From a checkpoint of a small image classifier.
Model: 24-pixel images, arch vit, layers 6, width 256.
Training: normuon at rate 0.0069, 37900 steps, batches of 384, held-out accuracy 83%.
Rows from block 3, named by matrix and row number. Each number is 128 + 32 x the weight over its row's rms, rounded and kept within 0 to 255. All counts start at 0. Numbers have three digits each. After the name is the row's rms in percent of the matrix's.
# q: attention query (model.blocks.3.attn.q.weight, 256x256), inputs 0-63
q.36 100:155140086079105061116121177155125121133138154125122120115129117089087115155125103139154172142148149184135123142089161100116139160116137130083147107130142166116131147105180167073153101142126119
q.37 101:179107130088114175078133180110156105089166158134131156134093121051195130192186103154130132153130111147146116141102151164138189112119121142158120161116115108105131170119160091132149094113128165
q.38 097:091099128186207082129137133163087128132177148196155097139125083124115128081113078148146154151097112092102158142106124147098140136189120102080100110095111106181084159134173121104156147115138187
q.39 104:144130196115125137177019093090142095132100103131145105142103102095152107115103133190142158142113116141118109081091145119080171148159136162138157125078115154150160154131130099145095138111140084
q.40 094:145171091125146117121103130141105091110169146167175081143076081182146121154171089132120137106119150111169147060064141070126168113197111116123142155070125124137086093101159153120110156100128172
q.41 096:079043065124090149206155145138114123152143104095120116126084092096138080181163113079103116112128125181151073119101137096084134224141164182167098087149106103122123149096164104166153135117174143
q.42 094:123143123189112154087189101120046166092092100099090121074178148151161111132168118110117123145143055110140110124166124103127174118099055116204079172144167128150121160083141053058151147136150182
q.43 096:099142180115113109052161126132189118095138084116117126093111154158133112116163166138127147120149084127157118120133162155123091138177159142153098145087119193122109113121136122126184136155112124
q.44 098:121167115190155140159106111145117113092142084179171139124086126121100118141084078155154157129123147139152107091075135109159060175161100146123168148122106089114113153145164102124123166133128153
q.45 102:146097105145174169139122108110143117129154130107120151105137107113174114170144120149107185072169135106134075149101117165127142097154150063166190152109131100175148105142194131070141094159123112
q.46 103:135125106168068092127110120124198137128145105168190119119091134148174131096112149164097198146115065095152127093162071122111084107185142148099136127132130115171091157117167110138123120085148148
q.47 100:123109138140130122142185105068113104121165072101139145129165067123142133102107139123114117072110094132148217125107126128113103115180032106093112170110123115123137143136188136112057148152131079
q.48 103:119181111122126153093104159083157139096107133105150166088149162175132153143168093143139110056098116158105134142113183102137164073118189015135132108132110107151190080110068171101093176100186127
q.49 098:070106102150161075123152156104129112117113144228176077088167124121078134113120119085123167062129144110090128122199094100104134143162120168095070143162126117126112145138099136092132133138096158
q.50 104:100151104111117121148108149144125116147183099073140114119155077115133140165083118080065173124122119107121128141184093112056124083134176072151099044136128170117112128112104141106126156152151090
q.51 101:077116080150074165138145181113152153129150078112179132134095113172105096172191144123078085083121095102158186088134120143150173080137103188133122088141133115110113124119166136112181122109129197
q.52 097:125111087055118077088084187141151126129073118073114147155099133181126115045113161085096097134122115155191141173126104167126179143113132056162126121162142135168094215147130100085174146166177125
q.53 099:145095100109181190126128113178107106102124126146169091145115140098166107156141164162116149140127103151090176127165152134126096163108074183103121134102099153159108084130077134164182104117085119
q.54 105:120119055164196134091115201175158144136180134101118114143062123085162096112092172107110153127175118110117166116053140104133149139134148148172152112074152105145116187172134097147127188150155138
q.55 096:118103151117137164079146150158120115115156129160123139183205077126171094103132158112167123108114205135146084122146106110098115170132149092191133158182128092112103105075135114141122179183077181
q.56 103:102150064160141199135117162126114075145052147100057146114115090056223130145157158150123117107036093117135131171071185099172141212137122143073123159157086113109140113120154127092155090138119108
q.57 093:159089136078139148122143161127025045139088147018145160158180089092119108142180120083103066101129127148156144129135160146097107167096131172169151155140143154178165137143172115102149106120148154
q.58 107:117208108111125072193099109130103111173060172132134089180100148115113091149155152129146085132088146086143066141086192147179167109136123114073116179152128111142080097124072144203143077111142139
q.59 104:129136092165110136140082172141119113111057178175101150106137097100131189168118143108154166151123149129117074115128169151173151102138113172171190141165088114158120205115137037113115182087156124
q.60 099:156102144164121203074130150138106106107169154123097079123093158198115120080159150190164161122113123101136134158146125118143113099150146156157091090096099114074140099121144101228104139173118123
q.61 105:163075143121148122161142174151109135112173115108112099189142155185148082122158118082086091109085104141131147177090137176137079112084113145129155113110107130117102120098132171119108116125153145
q.62 102:148120118118144094157099195163146102164123142081203113187151169092124167102124111104103093116075074145144069152146167121135143093109164137102132135109147092089161114126150118093162144133086109
q.63 103:160185076118115140115154107151107070167215129155143103093131118127071128135182120119109074059137083108105114113108083112112146119156144103105089117097102116121082072115093161213090169186106169
q.64 099:125142144140077206135119185157146137082153163187159157167104125130101096116138154096167150115187109117142146110140139116134165161141114108175106172113062124058109144145202124122101123124145059
q.65 094:159205105105161123136108129126118080081146150118107098077170107154162119202175112095123059128123148102060125148080156135115166146153091122108135087179113111200125100135093090187164118133128120
q.66 100:072067105093148104111135157138155142149097149110138089090144121114129098114114148143138141143118143202124142105114183113179126143080077147089065181020165172135142122126156179171185174175176160
q.67 091:181157153113132197101016079145103125120121147152128160141123146143090087151124187126136137144128190096132147160154114094134113065124136091210122113121047102144135127199129138107076190131126162
q.68 097:096172164065116127158154156151135134192163177147109155051127142133095165048181143170132093098142131139155101156142141135079090126121126106156153174173158199048094143116125142152053164144091110
q.69 098:076121108107131113149114073095123123175094163097096135090168119092116140134101159165155151168228150159088074111170106139086099177108176174187080134107139126177171100130086168098211183108090110
q.70 100:132160120181181158108075110102141093202121101139124043129178083110085132109114157083095118177107190112092072107152132121079122123113157129156192145087106174125086095143148115106113122101067160
q.71 090:085150104130113116107066163124168185162176143099146111148107119106161122197130133192168127114098093078116113130161116176182116124095105115042151146172135130150211117053185136113128111121138104
q.72 104:164116142148159093146129103152108116129122088086122149124109172155098156101157141136059132107143107115114169139128136107172063091159170108126141180130118136155127181092174195197127138150128088
q.73 105:172152101093118132122144136125181097103133184088101139087151128107136126163139113089107036087096123063077134124096117091162075152145110128126145143086142146124135075090145091140096086124142114
q.74 093:099134116167149058157136117143116148135167127151059107144093115145197155143147116145133158084058146098124130154064126121139131148121111101114160143157149175197203159151098105076090113065111094
q.75 099:111146156164094093108124127062160076116049123125117142098143122095131206136080155140133152118131178113100118145168130146197078158126101087101134152125178157172123127103175193110132139126194128
q.76 088:131149126099133111124086168086125162133171118101110150130131131144129134122137019162158113140173092120177220131151134131127112134174148154061094123110180103103108167114141164164158168122109154
q.77 106:190124172188093070088099175079201130140147175092098126107166146139121052132169112170155131122153119181127126143124164118145091155156160106146142121083120120128169113088130098132115138104094074
q.78 100:137077151136129093058113132152142086149107164133168164066109108108123148094154132154057179109151124141083120102079135141144175100119097129177133152169150117141127102119127072153129109102138111
q.79 102:146108139124130122106149151084121107118119083152106175157108140171118174093122149158121098154164139127113071074158100168141131145078143142129119193111148208140163122096134127157132130127133115
q.80 093:139184145159109201089139057168098118189142104128180107098075135178122150121141175119114141156127117155192115125148087123160117178100151131109129166070112159175153152165093154085152096123123166
q.81 091:092135134062093139185094139156088103183120168104144139164125099102162104121149120192085122155113154141120178169176158151120173141134145093154142107162117122116121061130105134154081150109085110
q.82 104:149129140048203073086099140125132116097088106120111090159141145124066167147166132079114143053138100147183220095149138173160086100155129118153107102111133149141113116090139100165122113077070109
q.83 099:175066216116150125124130071186102135125159199140114137127124150123129094107186089120117116095177107087147063138134118142119182116163120090066110162161156095137148084069127108146156114171145122
q.84 088:041126088113129120179111145109075180160161153089092139118122141100153134142188080139115097126116102126103126135150121120140103083089184092148166144153140165116188116126099147112151098148083153
q.85 102:138133145133126160154126116163076140079125122125108151105169105144146152180144106102136114171131140147084123138105168093149120182208195136150177184161109139105118152124184121174142070128101106
q.86 103:167149102165189110090156132128121129131138084120134175118062149162079098144173154089137111078056148135110121113157140145101086135079113064143147139144096112135189145098113139091144118089137123
q.87 103:177116148148123153137116132129161132150132126102086106123118133137129076133159115114089137125149108154133115093102117126110135060065117121134163079159215123123077130063150138124135183127159108
q.88 102:157122100145153104114113071107125144121108163125144081158147160131099057143106123178172172156143088105074165154093147114122105095130115142114101103124132093191108152132188090161100150104164103
q.89 095:142161094069081151096136109165185130099128115101109156089084160101135117150125181166091135099084171148100135096143130107141082134090115138076144159144086119182165184120147143162119115126168171
q.90 106:109128093129110139112102154105131179109171144146174088185103105154126156149114187094106109132111166150158128209074180123082117113095112154180092142110179136150137090094115084092131126170129141
q.91 097:187143106125097141157164112101137112115167084097134174203116121132156165143143153082116093096133134117121106162101171177119108133113133129113176080161081109130148128141090110152129151113125164
q.92 105:119168086085145119106167134126127121121133128151101211082202125132109112129102142161111097083162133118144122128147078160096106094180153125189182141155113160159187163077080153061059153172087118
q.93 098:161102120200122120108131064166118112086136097114072091135086148138196108100162120133162131099097079129148094101079125132119155170182150146107124093116091106117084132115149103130143130107172176
q.94 101:073181128110128084113135126136117078082247169152113128111140084179165053198125213090145175175177144112127173132115076091132167100084097164127136149141094132130084102103108137119157102117143156
q.95 102:110130185129100127100075093090129153208131130177132107080174135141167147158138179124151156194114106114163068138087105143157137151158207097202129152188189118122133159135149084132117138150181115
q.96 094:120131095063186130144145118112129143126159060133160105125159123127115041181143118111149101148103085152144092119095127134127079140134148122133161095120137162109118108137154135129114198173144204
q.97 102:130094187099091071161073065084082182164130128175124098129144159091146129138121136190117166121103138112087113130155148082094121093132109112125135099117204158111117062112162086171163138064188133
q.98 101:133131149188153135141069151099146115144060136118169116187100178091148120174156164149099148134100135148147124147104133153081169132195170101134176127120073165114179117156079143154169161168135160
q.99 107:167166170117101152156123141123103153206190118153133154077097183173109048133085140109147149092135124103184142200117110151122099147147172144093116138135142195096111162111133181139126144110112099
q.100 094:166174186162103205113090098077166150122171104110142184055205140150167087191152132110146121168124119097094120151104158130143080118094152077158153142164097181148150095089087149168087063086159144
q.101 087:132172127088130106114136141126113193161135105208168140169115112082125137148146107099178131100155103094048105105178161145149151103095127079086145134137082139083153159136143209135122115157147113
q.102 102:113160144095145086119131189116124146110180137107128116205167124171150110139063085132136074115208139151136165116127158134105116114163112093171113152135095108144048202111145126118131132104134109
q.103 100:088073117129121131164151099169133061135052075140178151129108103133145084091104144156167112175086131125135095157167181178117069203091141175126076100124194197133109067156100149185108079157162175
q.104 098:154146069090153142123138132157095120142108092134141123118154117151154254113185082108124144164132144109115111063131132143120152149124182148117093130091130086116127130123165120113119106137119072
q.105 100:126127164141149145104091155104112147132170101161110092108113048156176074092143129105150126144131084148174126077156155091058097137088160129147121089129162103083142131149182156114098096111158115
q.106 107:139100146144099136102108127119186158128102151092125135144127112114109151136094132158110054086200137123098090169136183158083106104175135088185105112112122094138107147102135098123095163175135105
q.107 091:119129139176153129112123141152167114072158094145044119128138100138117112168154109116060078136148136149138142092132086089105115123129062100068201126156155171136104158127110116162170128151166114
q.108 096:088106130134131130124106090066169165130191174092118157124161136044170085168137140135134097177150113111125175117101136135105125126207130143071138154124182154077104135087117084105130080172104140
q.109 100:107090097118128130126159104162110120109143141179139122115164121142127148177132061121119102144137130097063132078169124136128137151132074076088059162152156129186128104163137159106127115115126064
q.110 097:125106142096165156176075116247087131127150132183116125162075119116105089141093145170097149133133111133151080124120089141134112131135098089159125085114135137141099076149153106125131137101095084
q.111 097:116143142135145156121161152167128146110061171158116195124073128128116143098098131161164182092159119159077151113074122154158136090175108175146055105075138120062132075120147122109151149162112116
q.112 098:104132162129140149089175109163108121127207077146114180134118160175125137173110091132111111134141072059133156197077117140146068185140088114151078143172084161093160118112133141090112108162082088
q.113 095:134176121120151053078057123107149148138071103160137209098127211140153154156104100130124148107115152112148055170086120130157078102100130089114157124185174154168148079141135137185087129111121157
q.114 095:183087183129150118124142160074112137171105160106162059065142106137104086145161086174103134145132134151132168076104179101072123128171122186134116093080207137104086093100119112122152143143107107
q.115 098:122190099046112180112128172167096106067127146106180157145127089087084082157086096141099140131127137085113181121110152137121097130142106050046125123099113091143112200174125145142128160144141125
q.116 101:148083098104093105107152106150154179073159105161100120082163083136111092174114140062150143162129135143089121088114044102132081099143120135171140170189166171155161124148165190168098133158126150
q.117 104:108092081106141086110107158055100128047114153185103172134165091074150183104155147099109119122126200141078085105148090137135162169191161169076186147115123178157162159107115140148150141165153111
q.118 097:118166100119131139136110182097155116091135101134152128162116177145125141099093111130152115111139129146158120098085144125175103123137148114123126133091098151137094136192104171139144143093130164
q.119 105:134119086130080138099144073113131172147151215136115091132123127105129158120170088104132129187128171124123060147144148153143136132166062080097133105064149109123149124126149152129203140167128082
q.120 102:203157121166119109140151194121088120104085121118118140175189091062125114166106122154138078141155078139174150117099112152147086142139108149170134199077155120096129110096130133083194114168086143
q.121 092:123155073117147148113152109125095086109148123087101098153086105132124145109103076126103106127120174186183142161103114093113139084090224111106116156130172159118093151111092163162093120120091119
q.122 094:206101153118158130136146170183098118116111143129150130108132086145115155151115101154135116167129162122114194176196096131067115126168079163110143103166154193148130121122136071069088117117139112
q.123 107:116135130138165162111092144070136197148118109184132171214149158105173112115114135103081129051106126114121140130098157140154151160136139149105096159126134181112129120128091155105123139162159115
q.124 104:125096103099099153150137100171168164141124126133167145091161096081140131162181126116139093124137104192109106101139078103155153089130091188154092163122139064145202186150188125171077131106132161
q.125 097:151082118136156109110132130155138112158227166059104173110134172122115146119152101062099172099121111128100091127070107142115090131133134102119132141182131170114135117178126098136192082111156089
q.126 099:154173124162078137087104137146151072172161164111144124089158116138119145135099032150142127192156111088116038082179103124107151125085103151112171138159175157152139130127107127104124165142154147
q.127 097:071081074142117193090050114112126107133125084126163133121129075134103141102133080150099106146118137166170117123118110153073168101103166159106131141078054136161111125176132099114201129182109141
q.128 098:119133133094112116100147144147188095126094097112107069101080044123113077148147059152176143173177118105065150184146198128122151126106159115125146106111132158169175090119079130171143156098076120
q.129 097:179175098112055158108133150106099119119139134147148166114096119144139123103155115117105107079119139094146127107127127092141118131110106069112161137105153122125116137153106109148135076102104117
q.130 098:111061114134125156060129200129175075155140158152104139123118163076127133125112159144116139138195129122134089118134148159092163087126116107152167203110097172136120196172134123100121160174148067
q.131 108:112137110193143098136224125074127090123155080111086175161090134056111109139173161138110119116106091124103171159165150109168126129142096123137091142137146110135080124143116126148157077147090161
q.132 100:139111123115131157202109126128164187121160125079157125065134056127134082076136162160134134134118147118173145172139149126134163159125116190090087141142081168133073161175140130043120086115131161
q.133 098:098169123140161149124178089120142141155091087123157109066212081130149141174169093110070126144135075189137128159105119101185089125143107145090140130140117138107129075153114162150096136161171143
q.134 108:116104085094099126156118119130174151071127141132143149135116135074108057121075142116058134035151122111175094185147099147178200185147112184134136134104136125079178111132121095142111115111171138
q.135 101:095127139157177185141178176153116133099194144133195103084094105193118075145105104148104134120166137107126110098164190169147125136186155066172148102178128110076141108140102159138103128103133133
q.136 101:118179110140117104115166119153147138168093155128159091111131094040164136144090141122138153136128175108117165086086144138159155137145130106191104124117186141112110085141143108147166099183129105
q.137 098:145119105142126177158095164098103151155109110140130064123069107193099107170128204120172104164113047149138104091129117094134104205099114094121136100137116125139110130130116194135136055053115117
q.138 103:156132114156145144120232121128136172038147132065075142164133149136144105119123147134090103093116140057110134155163105095155196193166094107151162127143175142107136125120131131036125151165141120
q.139 099:110091190124104123138153103097158159092132109142141160099135108156149115144179181161114111109107126117121177107156088124088130132065176170128144134086086155150123172085155166142121094122202102
q.140 103:170136149073089133151099118116123157107129087062112129132124090180130151055140186069166101164093125149130130153156173096116114147167109089082124086126121108174166137067157117119131074106103032
q.141 102:160144133083125145138169186168139163148142130149152151150097094123108112150105086141146146139129088085159146162132097162160126091180102081118096134180131163084049108154099104103099049114091073
q.142 093:140159136139094144112090114161158127206158050149135111063117106125120136101144135154149164113102158195097114120154117128079112115072153110132162083167170104120093118124073143155139124115152137
q.143 095:063118103147111171100097145117088100142123102113105086140121152110079177097126123101091129054092135098042178143110117121147081117132113046156102117131110089130151110150113125158111129154132159
q.144 101:158116168150113078119146161089152164105124100064109120090126129141166115147153205119092147160112131121188100110166184144142136126142071166116124098097073125146117149198126123127141121197133182
q.145 091:062164147055147150157061098107096080189164123163115097141132182143129151139138119116086130084141123134138099125066127106121133128104128071155095125122108133126096139143096120122097141159149141
q.146 102:116105182146146112155190135095104142197128110199124138064165096111128162147080062119077146161064075146151190086212126132137089144120103173122112066119100108118110140116093127105142160109144102
q.147 096:127151092133173133053158126114117164114139098110120164153144148107106159131125136100102154119166113124119146128189130102165145142116148136125164141101156112147171094161121155148101188107155139
q.148 099:129132072112109150148170163104140152085144094130127147147111143161121089135131084191139157169131101033088128134130189124144142115168128160099098145175109150103147166122067109130112090091079132
q.149 099:101077202155158152147135132128134166153098112101159209130107079099100097109104167110148180151113136144174127136098124143137094131103111159140137076134136125109129138117074109167202106148080113
q.150 092:124125119189097153101113114088081131152117144161064117153161151138113188144094189079121149131125154138140127067068130108160177139129099144143140097137057105100082171224101127139120098117211136
q.151 091:085127170105132094155152184139147165090156143171100133095183151090161131119134102094097114108137140110136082097161101063153118164092133147079123151188130142123130168130127152103093125035116089
q.152 101:124152127166110157033137178159135182175128152182122095116093155116094201090106129096119127081160167171118161062154113128141126030131125062149114123081136114085102087146130135140126127112131150
q.153 108:212200147152123052151085208073151170105123153145124091115108150165139159155143128108156129085171101185036088168130146126130156188115104152067136175130108064137124143113072106113118101210100119
q.154 105:107121143135153109103093198133124104129137128085146122105116127133159169098106113146172158139085200118124162111093108120095079153153098107155136132075148131122132162106158085162109125144103111
q.155 108:173116185121105124081132126189136136103149132148114083145119157121155182119113173137164122124099156081142076126154132134200162107104127101158172078146083091110153136161082133099143138111158157
q.156 109:091085073087098168108182100100086182092141103155055117107109179158158120144057116204182123135208125108180110158116104112169098085097197113180103115144090121157120143096091155100108119101122090
q.157 099:151161099186085162124161105182136108134075153114148113107143081141136146129131164152140111121102147178132087101084170090065146073151135052117133124130086173147089126189067120104119179100165127
q.158 098:167163134255162109130122163174104142130151163110136062074152154135086138136151039126126127083098117099080167113142080137152108128084115077098119116161110151119086128090107093198081141094185136
q.159 101:095102185154144105070125097147171120200211055139152190119153094147034149115124092059185158144199127158192078091122114106144160105110186151111128126197173088116157188171137156104159101115194130
q.160 098:075121118084093108133096120212138155133055176196162140129135192110096097189066161083112135127215154126171136070128166081147152109126133150146119101082117173148150106173133162140171072131143097
q.161 100:204110142146132137118132099132170124160160107119180109169135151109123147145108130076088111168105123103109115162184138110159133130181182123165120094080121111059123104077087135159174138128135145
q.162 098:111134117094088180114117146141108169114133180074135117128155137183178113109092109124078156159130099085100075135170154145130118114161111129139195115159143097137109096049077169113154139088137073
q.163 104:085093095112110127148103118162133149159166130102105185144124103140149069092162124107156115134122210139118166146070081112088072112086091108155144163145153071114129102137139092111149181148070143
q.164 090:127109153165110150097181132188117111134129080093095172130098150100122092111114125194168098112111088115160104160139092134157132140129106083135095115175165095170140142155157161059109131105093132
q.165 097:102069132136133132106098070049149092125102101139136104124210123110090145068127163101121092136040113113136132110144127122132127126154115139161115164145146118152084171113089104085145093129093091
q.166 095:142096127075129141098077106162136140129121159128150081112172133142163069104162159122093087136095182144105113123108136077116133131115131091156146102152174146093189139121076134126125049104111108
q.167 100:105141116154131136153134138160105125154108097061200114191110132120146186110104084138116118151178116173112080125083188116111147135163134166172094180063154134111127152089127157117176134103160125
q.168 104:094092141049102134112156198163111103081119121101153136150140090118103092115079117105125142168113159109142129133160142136170100114061148128099162147131109113107103158170109109067170205119112106
q.169 095:107140165171028185211138071112121145108136060149141036099120090128109100110181102138154096114116117121190086098159147076064090111156169135162084096111147135108117189142130123186098129151144131
q.170 100:161115113131070122114130221129100092111126103178133143154190123169118099121064142092150162112120047099109125104126183138092149144168108145194084138114100148121111060131079161111149127154076173
q.171 099:124090143104116174128122106123137142115197180140147100171132167137133102118125112140079156147164201115141065154100139169124098129143154163073137128105128143175128163079142145116110101154155164
q.172 097:027094162148141145068132093080120147118123134139060125107164147080133172154133129092136106074143146127092132170189180155131111146086163120128129128131096158132134127131118151184117143149057123
q.173 100:110178144128111125130089054135106143072115109091083143141075104080131157146140097132167173161146171099080161119093135063086133193102106147093168108157106169082125177080135129098101141113139144
q.174 108:128103031091136116109164166110101096086083168149103206068055124153105113144142180113113077082140135150219080116182137126112113166107121221117129104101139137134178159120148127105123125148127102
q.175 097:077073140124134086099100114123129090099111154120094113105104160099107136101101100072120122164084128117141117107143164171120136082173079192127095100118125137200127109098094127144112112116185160
q.176 102:093130194189173108107106111139111094147102097114112116136111070152087080140155133084139164096097071118183162121081107146097102109082095141077140083152153122130148149140133108080186142147120134
q.177 100:126089106122093157106077177096067114149138110109159132119116102145166139153125142120154164130122098130092080079098113173099128122097130127153100160139161116162144123103126138160145104095160146
q.178 099:171134122116120135157092121128112109076147173127181130090166098178182218121137162083103151179109084224139118159138090125149098110139142172124135139153086152179161076094125141140090107093139123
q.179 099:138096145097114149065153134075121108137134072150127152149125099139104137177087143132099107117139123124130197080178082123161191089173108107080090128106124105181113093129159140138132104101125166
q.180 102:045223103095147146098150115150170119086172163137206156184124094130126191136131159172091140144131148120102117186118095166109148125137128159122077105000123177138116119149117101093093138115160162
q.181 105:123086091073105131144134095082129129128101164109098134108142085201117112133166105157104145114138109210096114143116121119167066119091100149172152175171060145174131133130109143085172146141149076
q.182 094:162094102075117127141141125113159170127180186142150127187126063109116148185094184178054126169068150154139137154110106183125203124124107095148170071075182138167124077166141144075149148097199155
q.183 105:125129172075139159049139151180153127160167120127110138158123127156115113086155122132142122131140090171095099116170083170094127155120049122116129159178100128121130159076164168074107119115125079
q.184 103:081097155091123154107144143125078106155164129182098173108116109087147115151110135108115141137153133143095161099114096128111106127147105131184147166098087121127143100142091179146141132121137154
q.185 096:114077129149167104139109157092137143079118139159164086190082143100067084131096113111087104150178094093135128150104152192175140190128172145165078146122098074078116053131080167072204132144104074
q.186 105:106115187114107146076155213161154115147074119064177131145133196126125134115111100119166183149087143126097134047192135156119173118137136162125132074083123136143114143140158145160150165138153121
q.187 104:077149152094068106118100121195109098108125137098144186139157115117193088118054110175118095095095149105172101080093078099115106089156139118124085093113148104143123175096134103116098144106187148
q.188 095:172100137093113110110083142130151112153102180129109147115058107114103086154141173161168147183110088153132166116129123141118125124124129127212177112110116150121083151098126154144125149091140061
q.189 098:150133164151136159088113157138171166111062157127117123095097147148139152166203083078085166122073158152112119171173167130155116117115121128190096072152136124112102078080145107102087131095174135
q.190 103:111133102160148129080101119109055109169090199152076166159108134159115101169157109136077102140156188115101171135163175149111143162114138116186097068112136115166123071077112195172129138110143172
q.191 100:136168162149155080118108105155090115111081156158138129138139170096163134085127115119115147125091120062124118077166146157085100102141175071161125159156090063156145103120068109093052138177172050
q.192 110:146169124140144138109105186074126148161198153125157086080164140157162119197120149153122115161143108143007114151120153097145146102094134033117131105125108118152141157127103116126116032104111133
q.193 091:104072119137149137147146091082074201086117128191120109110095084127125147180131164135117117079172041135170075153141140103139113123131174109094082111100170124132149125064124099131116162111143155
q.194 102:090174156140185125112130121156087109158149113086202095130099128171109139166124127127141113110139195137106149214098115124115195075090106067154178136083117142192115122114110084147195122136111068
q.195 099:137096105139135168107124113136122112135164107120123139103141140129116101121171133139130124109078131149128159109144166089155119152096149161145161160179172128134120163113081144135154085127097157
q.196 098:087089156131170161085152122155138092113190142149127102097108113173150094169096130109134147144096106127137137079093126149132140119140113152146196168095109166153140098124193074140113154162139118
q.197 093:122120130135153152114204136188147129079139186110207101070174087121143078126086119197149138114140125087125101185188104148156115082101164148106099095148149108086095153110124094158169146079129136
q.198 113:125163191166149147176098116130101160157087141150089117176133094093126183086159091128147135142146135078106162136202088113095113124092126121139157177134151142093144156108095122102136168083126111
q.199 102:167160152088138086155154100092104157150108089164126153139127071148067152131165141097152183143134059184128116093127190148131172051100165138106170133106152107143151094107147102150167137092150174
q.200 103:171144131140166099111171127172095120107132082147205134134095112083122061182127161130122154118182108152132156130110092100093064122095117192070139157107115126103114184142103110101076081136122115
q.201 112:113086135137108130119161110114082165178126139163155073192135161152160049148113078141122116104129086114171110151140045085096126128089104140116094151102198158160128108172118155188117117147099117
q.202 101:148117134130111129171087166174112162121123186142165072094152186118105066153120198140158143175127155160155126111093124158126155158109083071106089128149131132073149118146122090172176078106088058
q.203 107:124187162147160088097098137092116117075173152128148128120170064136160118158099109082069102147087126115083131168177166090111132134118134102149144131180112021130140117104128129140149101138160117
q.204 108:122108115128158081155089120154134129102152055160043104139100120122132136123156169109153104101165101131114151110110139129194096129120141155126106158150063126182158127158149126143094120122140125
q.205 101:091075173100088139180094121165174182147127160078142098129142139049120163159106189109132139055110080104112136102161102108145102090165059052139081120153105087103161154127145135086193171185137171
q.206 102:188136142162192093160140091163069113156116160116113087138107181065158118190156157133083076128132153082133140180114117148067183173130165154151081136106125140134174124175120099086109177092137127
q.207 095:179129127087071152144172114135197150173152098090190142063151127100067140156099076108172139159140125197147150126141156147137068134156095160125101111161152166153163122155172090195116128091109169
q.208 098:089167129197087122132147162164105097115128127118113190128122117078124164067127151112089124112041132137154118120138101117160092148146123107193117126135119126094099127133111084131142114161129122
q.209 099:156109157180134145154143142133084137106115140122083066116149107101106148130158152139162092102143080109100123149145088099155121151149171184096170062145123108108154107157114141139112168123171118
q.210 106:117107099137161161089154156153172165194090110176124100175066110067127150115145118166145099180129176140073134121101129110101132090125121120225087184102076163102131108156153163113171137119111164
q.211 090:170095197115095141091184144149151085168149103137098139125134134186158123160115112187148125141153121105153161089093160108119117198119109079091092113113113142092102125130107184137104135210112112
q.212 103:133130111120172191102169125116164118165084112139114136142135168096123174101150183111121086129097138200099128147064141140053146107071142123105146125083144106109141153151124138102123075044148135
q.213 091:106147175151137146054186182169157118111143072152128132162139106133146152115110180133130144125117138097085144184131144121163127151137145148163146091110102085190129143140177142097158191144074126
q.214 099:131140088157073145123120142150127124131145103157134153141205113152147176061160137118192214116075187158167160103142106133192104113193154139130117139130159163122166088132163146162119116176132149
q.215 097:121097140137120079107193123113125137117136086088178165117158207104165103141156102135105106183184113151197107140071135094109146108093080171102145119124162093082134137121165088184136114091122134
q.216 100:154143187120112163145128176155132143119162135112183129157086151102111145170116113109157114156059130186146138111136082070112068066059106173072149149122176167097077096155115136073135102093082093
q.217 107:143116114205056144138148147148116085106151094127166115145109109154111133128087133151063087067105139162130111135138155116081130125107175138129131139167086208131130136165109132178089083170111117
q.218 106:147109123125161167161164108159172144095153124146139148131171152072062140167118150136135118126133159126140057146116168134098174104104071093109066157157159226192111098140090109098142174143216110
q.219 094:154118128119152098075151136124156119162113090110087193147155139083170190065109163131144130144173178139140090092126143172127124128123120099109112106118145106089170111066107171125202138125117173
q.220 099:124155099085141140166163123099141048107145111087189112135142130122107121139072125154105131097074093112031103109136194069133154153152158134128100117148176108122151151075120108144162104109154158
q.221 105:082097108147113162160103180133129181132195104063129113108101114139121097125155124177163183130093163122141059150090051140143134173108177127135137124084135092094116145137160102144132118158137102
q.222 104:108132157109155080124178118154134173147082150166125150111097132115135167112098134097094170145192184153098131130126050105127141140107150208112118160139121165058163103162093133092094128176122145
q.223 101:165125186177109157150097191146083095178158131138136152091099197110109092153157169217066219134101108098098153184103130166151116096190155130147090072142118101090168145170138124166140098124096111
q.224 096:120171080133105105146102154126109187129156114162177137225110171098078109174055128101154156112134076100119106090113122140139117096129137089108082190165122181135107173133114126147089056116128135
q.225 101:158144168084183091059137184129126104152125109170141127153090169150169113174122122122115164190169151124123075124112123086074163208161164128083078201131108131109158115156099123150178125121127101
q.226 092:107071169118092102159172165118136119148152157170115153190151100097107126107114138138146106133106138148085145170151196150159142118105177099080142073140071133146059142092122099097099120136143106
q.227 098:073155154137168141191168139090143118153125173123169118173115110107098122034156186129073034114133137111150137120119129121057147139145154150155155125133156167146119132119156132086139099158118112
q.228 092:092177115139137181140186147148129182154073109147091098062140171137179100117147123150181123130181153120067200104116137148130174146130073165109087091161142120116126201171135112110129093148076161
q.229 096:097091167094194144088142101136142131147181102121147154132122116131162163130130178105106131151151123158151087116175154113148091135163133070104130156072168076116122076138155125144095122140130126
q.230 086:161110132140105131173091147143086172174122101168092099136131096114167154140122153143143086164163072126169166111073169099160134133073105093133163218105162086086078131109063138116117109122118122